From a checkpoint of a small model that answers yes/no questions on an image's attributes: fusion encoder width 256, trained on photos of plants and fungi (iNaturalist).
Rows from block 3 of the fusion encoder, named by matrix and row number. Rows with one number belong to one attention dimension. Each number is 500 + 25 x the weight over the matrix's rms, rounded and kept within 0 to 999. All counts start at 0. Numbers have three digits each.
# v: cross-attention value (fusion_encoder.blocks.3.cross_attn.v.weight, 256x144), inputs 0-143
# proj: cross-attention output (fusion_encoder.blocks.3.cross_attn.proj.weight, 256x256, transposed), outputs 0-127
v.35:531522492500502512490450532451515503526540492521536487535528509490489499480463490515556469547500511484511487492500521499572460462498481501437503518524522503491497483503494508501512484478443432466527484490483509483502479475497526473536478529520502494517486516521512524526463516543505522494502538475457450538507483492502507512503513519450492512479480494498486505518472506526471485450520508492505483417500518500495510492498508494502509
proj.35:485532555522507491514448500524487506560482550491549531520515531482540505484452520490482495515455498509486487503489501508502504498459489489480512493494517492491479516442545492511472506484489451506533467495537520536453511469507453476492511517490508517483487515505500517507512470513521541503495496502517514465489490490469499531472466553519497517537511526491492455456530503510508514468477
v.36:537458466501534462496494537490487519559497510501493494525487516479450513481498501498470510475485523532475515462510524559525509527506451491537459529499473482483540467447493476521459502519458518488526451503519507505443504492491488485476468448524511504458508488473519490473482519501526497512476504475484501462503482520545503465468455483472501468528530475480486507472487492528463476508493505468495460436475533500489491517493498535494502
proj.36:479541563479526550520458473507466438470494480480511497509508544500478515436515499510483500546449483502482520492519534501491519532500536519493510469503500536527512482525480506509523521488493507511509563519498531544509483519468523505537505476530477530459533470498519532519528506507475535542540523496517471501447562479496491450478489491460508505462496498506512499477561512529505477485514
v.37:534529473512518493486505484468460485511489513488500516549461534482514509515497542440539515516507484521524498532513492489483485469504490513489443521495523490461525469510434505493540469461455483481528474489456493499494520471523490492512459502478524493444486520492522511504492500511498488514461510504468495547500487478501482470457512508467496518512506464474511481505514471504413531482490457509507476471505526489515528499421510497488499
proj.37:505563512505524512489459463504518504519474506475517501528526540505507537481521480536472494499463458480484499482484526500451535500490514517522483539467493473519461511489512528520494491478501481480512500467537506533542525531445498456496485498508471549445490472472474484541503521485517546492528447479506482467512510502506520524488497501503520490465527510511504488494572515505507475437558
v.38:549519437552533475525516554438496497568478522533527503546438512471517487488529536458495544507529499498553453525496526576506475525511450535494449548494558491487541485495490511517455486509463528474510466550495506527487524446521505449510477504495485496500537489489548489520477522504528485503471516497437452526491473487540458489488538541411510545493504500531472549463497490534447478489472449506562478426459556531496501458470517516458470
proj.38:467528530517513568549431464559496481520503528494525505577499548467521531417445491519531486563441482495439481473470535493417504499472522527488454527493455535569456495474482508524467545465466441497509557495534537519507506463475482473487487507513477517475522465506498506539546484517515531518525468501548471510511534478485481497490479470495487510473465513524507479457545516541534470433524
v.39:536488526527499503526478511502526499482502479478521507528490507491482487510482498518522503504531457487522467500482550533511519481545480532477512486488494465519526506507464434533502517463473499452518500549455522441509508473469479485527487539517499509513505445483517529508471503511511508489519528488495459512483507505489453572526488522469498515466488500489535516509469528512515529453515482516532477481463468482518543486475476527498522
proj.39:478526513552499493505508513515473517521526513525488479518528501524490503491513499491505523522453469498505489480472503525488559488456529456489499524447486466497495518504521506519475528482455467481480520490489508469511515445520497486463527506486528485480497525504486491552521508475534476510536466522488499426487471504510578515482509538503534514486530497515496447497529526525530554471536
v.40:561527487496528507508518484478572440533469568540532530509482502472521510497502514453539538541486459482508443549479579534546474470519444562486478488467502461465507478502471501468465504487474456463539468512488518445511539463503485492494443525502479518484545465530560510542453508543510508516431496480474466506512465492508508480523569555486497506473482498554493494478551488522434466489446501516513477452462500513514516469457526527489476
proj.40:439547503495517542563454491567492513504520510422564507519511573487555502456466489545503497534432519504450452497488533533452534485465513490474469527501433507511472510470485523502439571448492477513528493472501536511537510444505452432499501529545488481434492523478495474533537505478549560528537467467524484496503497483472528512465517497489484488456523479510544476465555530516525484449519
v.41:444482542474459499497499480527518494470480472486477470484536489547527553510460463560535422477468536465478542471492499437502499493512533491465519482492493540550503513507515523498486493508538480500471537496520485548555473581479509480514516506535520493540476571516452493498535513471473507487560493513557506450470473580483493502511471506540466512480479524533506510573495484486600506533511540459489520581549495437477507546526498480499513
proj.41:546495488509484431492559519452513534494530496508460474470488469528479481555503482442514495465538487497535530505502455471535506487514497512523515500467536484435528495531525473458508452525515536532483454513473466476453500493553543524489495479465547463565454548479508513485487436495493443465413519537471518487516459514502509505499535491525490506523502492470493513483437527456479524551478
v.42:511502467526517466505493528486513502493494484535502493529470495467517470453519541480457546526534490525512463511478497542573488512504446504518430532484527495494519482512461491541479485517503520480529477514501513471456527426525461490518451510492531549500486503505509499507487473509507487502480493451475498500490480460500473524511529477473501508481549495489523528503446505518457495474519488497522490401510542549518505455491532559472467
proj.42:522560514506515538528485484511491476519443494531536508526528548483525496455508503510480486544441505521448478479508509541504523481480493501496504506493451500555504483460495514505526540443480463499505520507566510536494499520462500452491484527501482532460509472518490485507520498459514498484520465494518475497509528516468525476475456489457507493437528509500492478471523490538518500453516
v.43:535518497525531490524518514496509479503517474496526494503466493477528512508469509453506523543485503519513488520519527515483480482527473526471483505480514466503506457535487522500496495507455497495496458465484483534463514417533471479518480511459513498535494449525556495497475484507539499474466493511475448505459506510520472459532505554484483509501496478543526465473514511546463488498454441521463479428521519521472524508456495514490484
proj.43:504538511510501524523483458546503483467534499473534514546506537531506507461533448580541521505456463523492452490520513522443534525496519483484492492511460488542491507479497507507473560473534483479521522470539524543552536469484479497524472529486509515446506488497478494566472511473543523462516481510547463526498505500455539547491494491489489487474519517478512513472552515522506492475507
v.44:468458510524484500492471437497484521492486494475471476476503481510503518506506473523500479483519473512466532492511464443468498547514530470493502470512456538501500482470532509473503540494577486506434517475473457528506469556504510485477513489530492524538498520510446498497506504457510502485495483505555561452489535531504520493492496486528492469489530538521502516550480503488518502477550513490506513588492482474498501521574523528554471
proj.44:528491494502458468489566504485513517514509513513478526473459501507524510593485543467514517449521505523504474497476434485545490495538474526535516495512559499455486492515499535507519489538491549510486465482507492495472474516531502519464486486544504456543506515520522524479477481472487478459450552484482510497482522517490456483509536504532504495523474490512501519516478476478467558530452
v.45:475510544480486525490494458504481517488502509495484495453519487511498552514453492527520510470476468469496503495514493472456505502522521475466519491530462527517501522554501511530523502492494461543462536512456517561539443540536534522491522504471514510545474502523503532488480466496502545499502516500526523519535512512463511486558510511523522503474512537505502479546502489509552474545539545509492513596524462470491471535562461516543525
proj.45:524477464511468470484534505488499549496516503497473501491510469514490490536478506462498542478551523487552502511499469456492497473528451474522540532515542495474539527520508483504490482529510562523551492523483499505489507493554489525531503446473501463554448551444526485476457489528499462458472499513471496520508464534497493515533499495536480523571459525469523506518452510487525513555486
v.46:562505511523543496525516538451519487525499494498557505509453478490511488496514533489534507572509522511533464531484518520554486451503472514493470534492522478474523505510473532509467458470487495504568453493484503515500519467505526470511486495484483500518512499516532513563462519528512489487456501478410444520446449491534487504494509529462498538484507479509486524453497509521419468456505473493502483485483522567515543445442558520473487
proj.46:488542500533519516545465458524490521476496503444512537547520540448490492433496496542517509527453514472471464484546529550437541485469509493483490531509485517550443496494496503551456549457449478496506514489498525546508502473457469469511457527513495536455541495492466508506479498503508552535544461489504461488517534469504532479483457547482461481433523512509480494481559526527526483448499
v.47:571491440488507505549513541490500475514489504537551514519474490420518500512510515450526555561460471531473422552494563515543448504531441530524444543465551428464529480526483551487515471516429516475518523564458532491513531445519472485522471515480460503472476489493541510535462522526546476512473526505462447544487480479512502506470525533442503531467492487522480498482536488510427509518486494529538522448497517521528531490458519532496483
proj.47:457578510556478552558430449586515490492489543443550497516489522476536494426473464564510499550432487531439482460499488537403513511466495473458470553491475533551481518438507517494450510428461470493507523470496559528521508469441441474486486491502501554454540483512502526547570510497523537568532417480505465459493498496487543502491467522479516467449485521491514459463551539532522468467530
v.48:496492485518487497559524524533509525512491490503479518510520522473488493493513506544498499502510481510463517540494501488520522513497465465499483524483486497509486504471509500487495500493518518498483500486493494498478520517485513505493509468507489499481530502514500541493514450467530510491516485516503483512520530491521513522507479502498500463500469492489541483465456491504507497483495485491503522489508492514496498475486496505488493
proj.48:506549484466493496555502484530488504509512499502513486478523510489498495504534542492495510540464509540499489487502488504471504485479474516525512486486514499482486495530522502514510542527522463485526506500523505520484524503549507478514447492515485515477517503527476499513504507483497490506516476515523498508508514508497507481490494480473479480472514491497492514523506498504454511511510
v.49:547466488479541461507501516492505525457508507489494497455569497532500504524522477511510505510509467492525514487497511500498471479536489533479530548476464542538537482488483547499493515442490558460509571487466489559499492496482475487520540484486476530533484500488536491509489506515493494481477496524475446509498494493541523485478487484487541481504496531456497481555515529467479485459512507498509557489481511484481495514518501512541481
proj.49:500491524492469503449550507475466546505476509533523502481490473507457514473478502497472503486529460522476546525503431504556471460497449470542513455514522516485543505501504519482516492514504563496501515561493485493504474533477499515532509501461486467524524501517551506462450453522514475481475529507483505519427498528509453451499544492532513518536510504516496501532469473489487512479481
v.50:513448494451523429542471489499500454488506491538493503493541521531502494517521522452493483528519457460510507534498486541524475469514524481451541532495506531486480492537473525487522500476543518485493491503448493510538517464461500473493542483487470523547459504459497509491527514528492519496491474512523483489476505469603490465471511489498471526497519524514439478560474502492496526477527475490485521504502496468443507477519457520490508
proj.50:556476479541454469423524497455484540485520485541462515492530483489489502524491488522481508447526492517489496536533454485574453504506458499480534484507517476464498487528483518492516485518525556515514510544491492485503548530515523529507550542496499486527484494499518453467472479490496461446485526520480547537535524496548450507512513438540486502528491506515484511506495468493471488540486
v.51:447525507523477509484534493489534476500501510505509508520468500532478498501513538507498499504460507487515545475520491487489493521495481525501478466486539495485485520511538465491576505495503453496500480501517463490484515498471519508475522521516537508523507528480493510487478520481511481513516492458490488510489509508460519516489507488494502547492465474521545499484509506522503497488485505498496528485538533508469523522494470482495498
proj.51:495464484503493502529508495515501489531528495508490502460484475485514496470493473484502487498512506491500474493454526519490505463500500492465457492490460502513482493493521488489490490533477498512519506507531471517482499509517493478474520525497509496493499502498494513500468528500488479521524494496518524497493468496506531493499504505526498466514508544483471499494477514471523486516483
v.52:518465475468555545501464507456499487469480567532495532525532497526460454504555512470542503488552472494481498460502501556543505489491490470445539530490520509484529468479509553501476501448523502474490488532449499530522526502507473495528501486503462494537494539477504500511499488506510509528488519518512496474478519494531501517458490491483545479501505538466463530546462500489498508506499517517514502491512518471485493464564443553498523
proj.52:563476504483495546415551550494462504498501461573459483479515486483480532515518517483489482479503518550510533511469501481557493448524494464512509460520524492501570508461494497524545480505484495541512489549511493499442445529490498520538551504502490491542524510495556512467480477503482509502481536469478523454481498519521491467547509528543512514545496523480489512477470469503475526508487
v.53:486477458495554499481516489525471504469501505526513536519519458525475516463500482462488469531533506528533487474501483490495457516497484504501536469500488516491494493524489536497481503470459561487529491513487521524484507478504507517531501518554472529513510495454516489464436526498503523497477504501524498473472506492540505486487501519466496479520481557505447480533498511484492483502532496461482529486514468494482483533515474496512523
proj.53:479480493504479493516519524475494524507502501542495512513527479497477506517473518519500536518536510526503493485508473496498483495521492507481535480524524489473525497504487540500542480500501493485476512494490487477536510513507507504530508474489513464492494519473520471513511451506495498512477502489451516523523505512509488508509501498515529507530484505500482490538466467461504480505491
v.54:501522513520433516488532527507486511484533510535497503497481490482510496517517518516541501485495504521475494516457492499486532527474522503520463436490487500496463543489528476524536481561456463540460498497527508513481443504500494508486506486498507483469522477525483521549502443505490481478499506472493556492480486542444512527544509480537495505521523476499525474459504522507528479558490511515510444493469549495519508516481538439504495
proj.54:464482528507524528558491479516543479513423551488528470527539501470492490491508470490515496551476456474493505471498498522445530477453513512508462513486518488504470524499532451488493549495494482472498455472454522499494508459466539477491494494505481543487476454500476526540512530481488523507519476505511496488468511438461542465488501517472520520461526502530505484507523548510546491465494
v.55:499500545486495505487491469528515521453464484509496521529488499520521504466490475492495500492528488506498499494516512523482493518496494463495528521493506494510487471468469485490491484489529531499508513533441509515507491481494488488526514522521474499532478475498512505523466481507453522532515498513501492510487492473531484471486485498481488482529512511448491511522501500519465486476519483493506549480483480465505463480503497560519514
proj.55:502533491504508463504515549503528486563515506483490522496506504496512526497497529507505500473515521527509508492484472488521472488498486521498536483538490478485489499475512508492512485505530527522487552499504488534494497528520469480532505499522516499530508509482515475476475443469536490504479540493451502484533494527462465482511521493488480476526517538504493482493500478521497496533491
v.56:466474527490454506494514499513532525539512502529494537530485507491504530516472493542505461496489546520501472521489541509472504485496529472497478465514452480540492546465494510490497470501479440513463510494499522484466510499479487492480530514470508538492500516502524488502516475481481513484503497491494512503531542494483505520496490491525496496484512476517542512467484460518503499478460534509474482513522500544526504495470550510481530
proj.56:508509462442502536490523473514505460516465483495555524516519523488505490452534500483448465516477508477484498539532536536469510499516527481515504494506478490516481525491483457502510541484485488520515510499512522484505491515475511536470465502529498558481495514510500528512534523493459499496509504502540537495512489481502513513481506460484499517478521472492506505511501526485542484511523
v.57:449585517492437492480529539504490481516503498497511499494501545480451532509485511469472478501497544522543490493498481483502505511472533498504478486541513451462491509500547459509501474538491466544505497481553487478498519485499500528477485498484558492491512476496518491463544536507513510518534481443481540488500520523491487496513500507502486497499490485504520506469527468506516537524476518507539445493505489527502514470457520489476470
proj.57:480524477496515517565489468515486494512556470479536500515518500506567475468484456468510500551490494487495502504517506509469501521482535501458491501515491538508485473495476472457460532474503485490509548474507495547522501490511511536486466483486483516508478498462475495483491503471476496499475482496551528525563507442480509514483493511454508494448484489501490485456485534519548483447513