Rows from block 10 of the image encoder of a small model that answers yes/no questions on an image's attributes, named by matrix and row number. Rows with one number belong to one channel. Each number is 128 + 24 x the weight over its row's rms, rounded and kept within 0 to 255. All counts start at 0. Numbers have three digits each.
After each channel's rows are labels from the 100 images, of 14976, where the channel reaches its highest value: "responds to" is what is common among them. Only what is clearly more common there than usual is listed. The data: photos of plants and fungi (iNaturalist).
# convs0: first 3x3 conv, stride 2 (encoder.blocks.10.convs.0.weight, 144x96x3x3, each kernel summed), inputs 0-95
# convs1: second 3x3 conv (encoder.blocks.10.convs.1.weight, 144x144x3x3, transposed, each kernel summed), outputs 0-143

convs0.86:123111086098117143130139106122072128145170174135113128172125150103131101118132140124159125186135164114109117147120149097119120140112092197093112122094106130116159172111104114123122130127120120141200123129135116140146117174122128110128133137129109117119163125146093164142153123076118115129
convs1.86:154148109080148105123131082135136099191103141130140126180071139124129144141130133139112154128107138175125124143126124118101141149097121137172110104155130122132089126140128145132098102179110106141154143099178147090106093129127137140150103139116147078135173148121175131157125130122112104142089129119095152099149104146148111118177114143103141140126165096159137111131090143124115131092099083136100141106136134166177150132133116091123133
responds to: phylum Basidiomycota; class Agaricomycetes; kingdom Fungi

convs0.65:136083124116105128103150109104129126131103130125112152085124109103082092133074136127121141103130139133130114145123125123095117071104152096102087119105132141109135115122107131117082123069106126093105088115085136138053131088133092109131147149121116115150094135134108119147151129120152124089
convs1.65:103132124128108155080113125111150159118114136107109125122099097122130154145114122167108105130098126133070144113082073123116153126130140120111106128125107161134142134111141126123149110119139115112101104102115127149116130198118100156102145089129090116123106129129102113091113140089099139090160125103143147120139171158120144136149130106168100108124141136104110113097131128131184122112119158129072158206126075106117104175153128110135098
responds to: order Asterales; family: Asteraceae

convs0.45:149077129118101148125173125105096150162125141132118124121130123111108130142099142130147157132168181141144128151171162133137112103107125123094125120099147132148187143125117147112116175112147119125136124137116144123094135114136111134143159152135102151186117149166123143168167155106203158127
convs1.45:136137108136107155106126113113138132126135135092094131142096104133128180155137093155125109107100133151091163112104095100123144145112170137136134084126088130139134127122171099119138117130161075119098130100138134099117109177118115188133105093135096107098117106138116107130106124112104147137150086126154172109156146167113137151152117095168092137118160086115117112097108137126181111123123127109096153163124073093142101162129104107147113
responds to: order Asterales; family: Asteraceae

convs0.72:153087145115102137125177110099092150198137133143098130116135126119119147149106152124144139122176150143163114148162188133161101108108155139119128103109185104127193143120129112113122158109134127152139134141131141127097151123137116145131181164143122169148127141152125138134132145098169131133
convs1.72:132140131121110150109158118124107127121142109111081136137088118130110179147129129116138083077128106155117177112106104089129135135107156116132158070144074108118121098119166126123129139137166093137097140107137114102130120149107114187134087117154116111125143102123121118153116087110091147118129022136166162093156115156118117126138108112155093137120147092121135131138112134108155111125142136116098128139134086097130115133105105121153111
responds to: order Asterales; family: Asteraceae

convs0.58:145094144122103143133139115106051168150139141173094108117134146130105168147096142111092132119118100172163109134151155131147097127104144100126131095129158081128129133129134088117122147116132120124123123182143130132119159097130136155143179154153117147122105113120163143111086158082156146133
convs1.58:101130148103113129111144129117094145091139103128101144109104129100113151162126121098119108085134102119124158117106112090127139106127134109107162104106069084134104078100149113113115144107173124135104154128115118085119121131101112178117113124170079119120116119074114139127125078092105119096111061136186135099155093170093119110124097107143119127114108097124132128131128154108144151127131123100116119151156115097117135148089109122166108
responds to: order Asterales; family: Asteraceae; order: Ranunculales

convs0.92:123120089103120140110122103125089121150166180125110119161109123103134096111124118135148119175136148114108118152135149097111121129110098196101110120103096124104171181091098130108111154114121116146195104120125121143137125174117134098128126141119111106125162114134078145133148125081123111108
convs1.92:156145086104128114110118093122147099169109146138127107179061133134141144135107135136095149125121137169123127137123114113100126149093130132169116095155139137108119126115131151133110101167115098142158140103178123090099090137132123149136082135128146085148183138134168114149129145131116104151081140112089149111163106151164108108166113138116116121119159081161134110136079142115125126103082078132096142118120128155155136131150121086110139
responds to: phylum Basidiomycota; class Agaricomycetes; kingdom Fungi

convs0.83:123104076102108149119133102111084130143169172120105130171153160103141112109128145131149119185133140113112122151123151109133126134107106189102125127081111121117168167111103134116126131119126125140203122130139114123139128175114152114144141132128108117127167118142084154150146114074108115115
convs1.83:159147108090134114107144086131132103172109142133131132190057140130130146147116128111109143112105130167128141140131118118104141148088129133175109110156127129118093131132144139141106106167129108140142141098177148085095084136140134137140095152127151091130192147127164134137126132110107104136102129111105140104168105148141108106178116153111134132131172099153136118135088166139119129093098073137082149114129136145160157135119131087127139
responds to: phylum Basidiomycota; class Agaricomycetes; kingdom Fungi

convs0.49:151079130129113147146181131109099155160115131147120114119131115116112130145106131125148160108168180147151125148183166122139117106119120120097131126105162132149183124137125141108118185113161134131138129151101148131102142109132104145143163153145121160172114147169133145155146150105194160122
convs1.49:122123116131111151114138120123135129112142122090094125128107102126114174152137112152135109092130122147113174110111114080128139153113191127131138081130071124133122114132176105120137134130175074126105128095135116103111116161116118189123103100140109098090117099146114103150122112139108152139129069133155157108176139164117124156131118101153079140126151085128125127093110125117181113138143129101117140166134083086142106150117098107145121
responds to: order Asterales; family: Asteraceae

convs0.102:138090152156126118133176143127122150157138107162117111101127123153121149122122138143138129116158079142178120132162166156167126086133142102115139109123188100142166139121169100129127151135144156136114130117119130116085132103168119165131174143122131209120100149130152128125095144136146149145
convs1.102:121128162122103134109137138120078131094152092134073134124134122140120152139131128094142097085113113113133176122138105106131134086109145087122166087145079094112102097104146103123116154112172138152111164126115090111141128113121115142113084124160127121144135105100104148116126062098119129107105027169176139106131114137118112100115114108133088130155101102124138154143134125100126133133164131128125118132140113101100096122131103143137127
responds to: order Asterales; family: Asteraceae

convs0.138:132091127157111140128132126101103157148144108178109111118112112135134130089133116164104116123130111161142104159149141113123108089109099132098138116107141100130160139137149086109110145125141177166128126132103092089113134132218092146108186164133127160112112149113144110103094144108128133126
convs1.138:108113160134101140115140154160066133109124077120080132115150106132091142125129132094125103105102109123156172115143118138130118117132146104143154099182086080082091086107128119135119148135155164175105147107155089128113133135126107152106091128154166147154130102097109125120153070117139106138098100167164134118095098136105083095106143112123088133169108092135142139133143119122128111116150137129151109142138137101106095109141115134128142
responds to: order Asterales; family: Asteraceae; order: Ranunculales