config.yaml
model: "model that answers yes/no questions on an image's attributes"
dataset: "photos of plants and fungi (iNaturalist)"
train_examples: 90422
image_size: 48
crop_scale_min: 0.5
horizontal_flip: true
translate: 0.12
questions_per_image: 4
encoder_arch: "preact_resnet"
encoder_norm: "batchnorm"
encoder_activation: "gelu"
encoder_depths: [5, 5, 5]
encoder_kernel_size: 3
encoder_stem: "single"
encoder_avg_pool_shortcut: false
encoder_widths: [64, 96, 144]
fusion: "cross_attention"
fusion_encoder_width: 256
fusion_encoder_layers: 8
fusion_encoder_norm: "layernorm"
fusion_encoder_norm_position: "pre"
fusion_encoder_activation: "gelu"
fusion_encoder_mlp_ratio: 2
fusion_encoder_head_dim: 16
fusion_encoder_fused_qkv: false
fusion_encoder_bias: "all"
fusion_encoder_qk_norm: true
fusion_encoder_parallel_block: true
fusion_encoder_inner_norm: false
fusion_encoder_drop_path: 0.05
fusion_encoder_positions: "learned"
fusion_encoder_cross_attention_every: 1
init: "kaiming_normal"
residual_init: "none"
optimizer: "adam_atan2"
learning_rate: 0.00085
beta1: 0.95
beta2: 0.99
max_grad_norm: 5.0
max_steps: 15200
batch_size: 128
epochs: 21.5
lr_schedule: "cosine"
final_lr_fraction: 0
warmup_steps: 760
weight_decay: 0.1
Rows from block 10 of the image encoder of a small model that answers yes/no questions on an image's attributes, named by matrix and row number. Rows with one number belong to one channel. Each number is 128 + 24 x the weight over its row's rms, rounded and kept within 0 to 255. All counts start at 0. Numbers have three digits each.
After each channel's rows are labels from the 100 images, of 14976, where the channel reaches its highest value: "strongest on" is what is common among them; "colour at peak" is the nearest of a few named colours to the mean colour under the peak. Only what is clearly more common there than usual is listed. The data: photos of plants and fungi (iNaturalist). In brackets: how many of the 100, against the usual share in percent.
# convs0: first 3x3 conv, stride 2 (encoder.blocks.10.convs.0.weight, 144x96x3x3, each kernel summed), inputs 0-95
# convs1: second 3x3 conv (encoder.blocks.10.convs.1.weight, 144x144x3x3, transposed, each kernel summed), outputs 0-143

convs0.52:125121140177134099144149148143112142132148127167146117106151104168147149117142141157102130126128077136174137130144133146138128099158137120125135122144153108145150142139171105138120139134152180130126128144098103097092123128227113168131169148118153169128113135120155109094083137114135150115
convs1.52:102118148117111120128124129143073131119140101139074134118125116108087122113120107086129095102132101115135178107157119115156117110083130079133145098173087079109075070099128104141105154129151145174110147128133100106118117118110114136113094122167142141145130115096103139110148061121144113124088077169148126108110103130125086102101136127129089120170092088127143139131112119113116121122142117128142094120136136108106092113124112133133132
strongest on: order Asterales (48 vs 11); family: Asteraceae (48 vs 10.7); order: Ranunculales (25 vs 4.3)
colour at peak: yellow (34 vs 0.3); orange (25 vs 0.3)

convs0.119:148110132090179131160126152156136141126150156146151142106152132106100107133101136110113166111100098126116177133132104111109169096140154111118096183111126119152103151136087184183114131090128103112115111144127156127096138119120120142139133137139160081153118081120134134126160158108131159105
convs1.119:103152119102115110113113088126147138127129152125122123125098160122105117196110113132116142125123141123082164120111095146122194102128122102125119166100119135175137109121144147143091116128118137125112139120128138144130123159110163136115166164120109131140129144113126178107118123070105114092170131105143135084146119154120146088120117163141133105114134145111112113115127157135125187140113141123077119151197094127144161195132120127181104
strongest on: class Liliopsida (26 vs 9.6)
colour at peak: grey (75 vs 49.9)

convs0.135:099131097158124113096119110111117124132145137144115140157115104155199111132182134162135103144146127122124103150096119116119121158124122144130183110131118112119141136131150112123170123196096155153131167085119117113172126142151129124099133134134113127112136172112113114099116095109087094186
convs1.135:125100105122108116164117122159120099139148129156140118136116124143115117106117121124149119112139121144169141119160159124139128139112084132165144098179126118142115100130105126132119163158122138155146138146150127103172124092142113105135092132140208129113174105120135131175159115155111128156087101152096110112129106085143093119107122111067124174166139084148160143154097114121077129128125102099152122122144163156138103090118097111135179
strongest on: kingdom Fungi (58 vs 3.2); phylum Basidiomycota (57 vs 2); class Agaricomycetes (57 vs 2); order: Polyporales (40 vs 1.1)
colour at peak: pink (31 vs 3.2)

convs0.74:128195135130175110105126135180167124146113108103157151126139153143134139134130134126168090146161126112139139109107149156144159136193155136179129152156133144132132115107137109151120097111112128152139134099152154135141134130120151146091124102108177143138146136140134127096103082157097074120
convs1.74:099130142140119085139132104132101108113138123142095086118105146141133103123138143081130126125141154105139126133142142162161127093121107086105168153120138120112120120132108162137079147113120153125142164148117101150148126084127150089113109183129128153174125154113117159099140078148153123084105121144135105145129109092147112071097113144096122135114113148124120141189149146092072122159131133137153088069169118096118145102127106148115117
strongest on: class Liliopsida (27 vs 9.6)
colour at peak: grey (77 vs 49.9)

convs0.22:088141114170131109114112123124119119114138087148116146134067079163155119093157108156163087129141151131111128169101112139135118153118112140116142120153121141108124119107137098131134097147095166167128126101084076090160145125163103123113139143117118132103131158116130103086106097151088101148
convs1.22:130090135148120105144098154121115126109126112157117114121166104174121109112122123137130143120134119116167138094164135130095114141139112134139142087178109137115119107127096105138128157151142147148125148156150109123172145097131106102120097135139198157129153095112091136150130129165125124194101114174126094148096119091108082121103157095085122131172115107133146136178119096126099111134152124109176102121144165152122089098148088116127132
strongest on: kingdom Fungi (58 vs 3.2); phylum Basidiomycota (57 vs 2); class Agaricomycetes (57 vs 2); order: Polyporales (38 vs 1.1)
colour at peak: pink (26 vs 3.2)

convs0.120:102135091175119104131109124117115121115150117156130133127113090174158102102156118169112084137138137120125122155104122124119116119139113143127146111145112136125130135123162092112126113164120186158140153108100078086144118145180109135113145136118119138096113175111121098066088103117083099142
convs1.120:105095123141092109136111140152103119123146103145102122101134110145093118098124111115123107114123115120147164098177131143122111124109121109159141106204097111113093100121104096142111145156142158183107147137162107128144125112142117117103084133138184148125152100109097126136161096125129104161085105180118119108092113094102077114088137117103121124193118083120137128140107101122115138124144118116157084118131147140118086100136105126119147
strongest on: kingdom Fungi (58 vs 3.2); phylum Basidiomycota (56 vs 2); class Agaricomycetes (56 vs 2); order: Polyporales (38 vs 1.1)
colour at peak: pink (28 vs 3.2)

convs0.105:151117154156129116136151132113104155148149106168124124103121117138118185127109120137097134111131065163181130128150138146148112075133145102131125113132162081131118137114159109130108136114142147114095126143116109110091138096178119164118162159107126178108102122106159123087080144108143146122
convs1.105:094124170124112127128126132126070150093134101131079143111122131116092134133119125078132096086130114102129167117124107119119124099108129079107160098140088075100103074106137114125098154106168138147111147123104099116128137121105107145131104131156112137154125130092111148124124042107142121097105052162178116112112102143116091095112113119138090132144097109112132135143125127112115128116147138129139103116147124099109109116110111153142113
strongest on: order Asterales (52 vs 11); family: Asteraceae (52 vs 10.7)
colour at peak: yellow (26 vs 0.3)

convs0.133:127115115124132124098132120108098126138120147138100127168121132126168117145151137139160123137128151122127108121122133109125116201096143152117165109111130118123148135134129117133194143198090130152138172096157141134209135155125139122103124126138111118116155150133109143113142098088096111189
convs1.133:143110107109140117188129106138150087157137132146171116170091122129136136142117119133151147132164120162165112149132174101134137171115110138143125099144149126152115120135137142130113142151122108132174125139132136091151111110126128113179107136126163104108175132138176139204131130159092149145097126125097116114158100105153108128144118112088144182117144104173158125139106131122103138136106104089160140106149149166174134123109110092141172
strongest on: order Caryophyllales (50 vs 7.7); family: Cactaceae (49 vs 3.3); text has "cactus" (40 vs 2.1)
colour at peak: grey (81 vs 49.9)

convs0.62:108122085154112105098127108106108122127158149148108138151138106148203113126190143167118106142133129116131101147108125113126113131111126154134174110132114109120151139136152102112154120182091174152140162092124099109151132151160135123096134148126118131108138158113110113093105102090086102163
convs1.62:120108112115103124153124123165105101148150127146123121140113117129099113103125121130139101111126112145158148113165147120141117134100100114175140087203106107130087094130116128137116148166125133186143123140162122104137111098132114117114083119137210126129174103112132133148161102135114122142079096153111126100128098096136086112100116113091124165174147084146150137143100106131096128136130104102142116125132154158134102088112102105125173
strongest on: kingdom Fungi (62 vs 3.2); phylum Basidiomycota (60 vs 2); class Agaricomycetes (60 vs 2); order: Polyporales (42 vs 1.1)
colour at peak: pink (26 vs 3.2)

convs0.28:111110110150116105136140138138095144116158127185143114114108107141138151110134112175082120128112110149152134167127128122123127084139106138113120132130127101149143155122150103129105136123148186137125121133095092088098120131232111138131182165114129152126115126116149116102107137084126138105
convs1.28:101135128121093115114122137150079128109127106138076132120131116121087113121114108088110108103121124110120180117164107136128117123106138087144142110182084081104072086103113117149105143144151155179097157119144100116110114133125121147096093127155155145146121124096094132113151071103162095133097094165152153114103088129121091100105141128128096098183099086120133132119117122125126126113135119138130074126130132110101108116137113123134138
strongest on: order Asterales (31 vs 11); order Ranunculales (28 vs 4.3)
colour at peak: orange (29 vs 0.3)

convs0.20:142117152132132100147129134132114148140121083161139125095140116132121151130105127126077125108104063153160124112142132119124112091125166101134113101130158084138097112130142099133103129112151124104096118148112112109102146105154111173124162145141148139099103111090168091081050145110147143117
convs1.20:084099155128112139124151130130081144089130117127083122095129109105114129145103126064115095101140114095130145118117106117136125077136125064095136127116072087122120081113144134126109136105148144140102127134099085131114151118117124150111134119142103146123110113090107129100146054095137105064114074149179126127136096139113113079100124110137098114120096129112123129122139120111114144125139136133127092142156109087120105119103122145151110
strongest on: order Asterales (42 vs 11); family: Asteraceae (42 vs 10.7)
colour at peak: yellow (41 vs 0.3)

convs0.26:121130166153131108134155145138111143155138115147122105100144128166129166121115137133131125101151073136181128109138149170168118104137145089143145119148191101142151122123168099127131143131152130125083136146109127108100136096160116181149154128137146194118107146119172124103087146122137138149
convs1.26:113121158106132135123138122124073138108151110123077134106107113125102135153126124086147091093120123108126173126142110100145141098111147087111158108145077078131102075118144112135107151119172133139114167136109104099139124118116134146120106149161121128135129117090117150113129040095134140112113037160173134104141103149108100085105110119131101121142103096125133131141116139118120136131155122107138103114155123099110111147105114139153127
strongest on: order Asterales (48 vs 11); family: Asteraceae (48 vs 10.7)
colour at peak: yellow (26 vs 0.3)

convs0.97:104136145165118095135144139138126142119137109151145126103128110179142173105137125162118118105144087157183134136131138167160116094153144107133133120158157113127129122119173094131118136131146171126104123142098089116092121121193120164135163143120136186099112137119165114080087140127131136140
convs1.97:087118152128108124116127137136065137101143102125070128106129112128101124107115114080133093099132114096126185117168116115132119105103136077109156111165073093116084078108125099128115158114167139162099161131120095116136124118121118137122105140161143135139129118106102147120135072112149117123092072181150125128106107129101088100098128118133089119172086095120125145139118122115128128134155124117142095120139140113101092122135111133131125
strongest on: order Asterales (45 vs 11); family: Asteraceae (45 vs 10.7); order: Ranunculales (25 vs 4.3)
colour at peak: yellow (27 vs 0.3)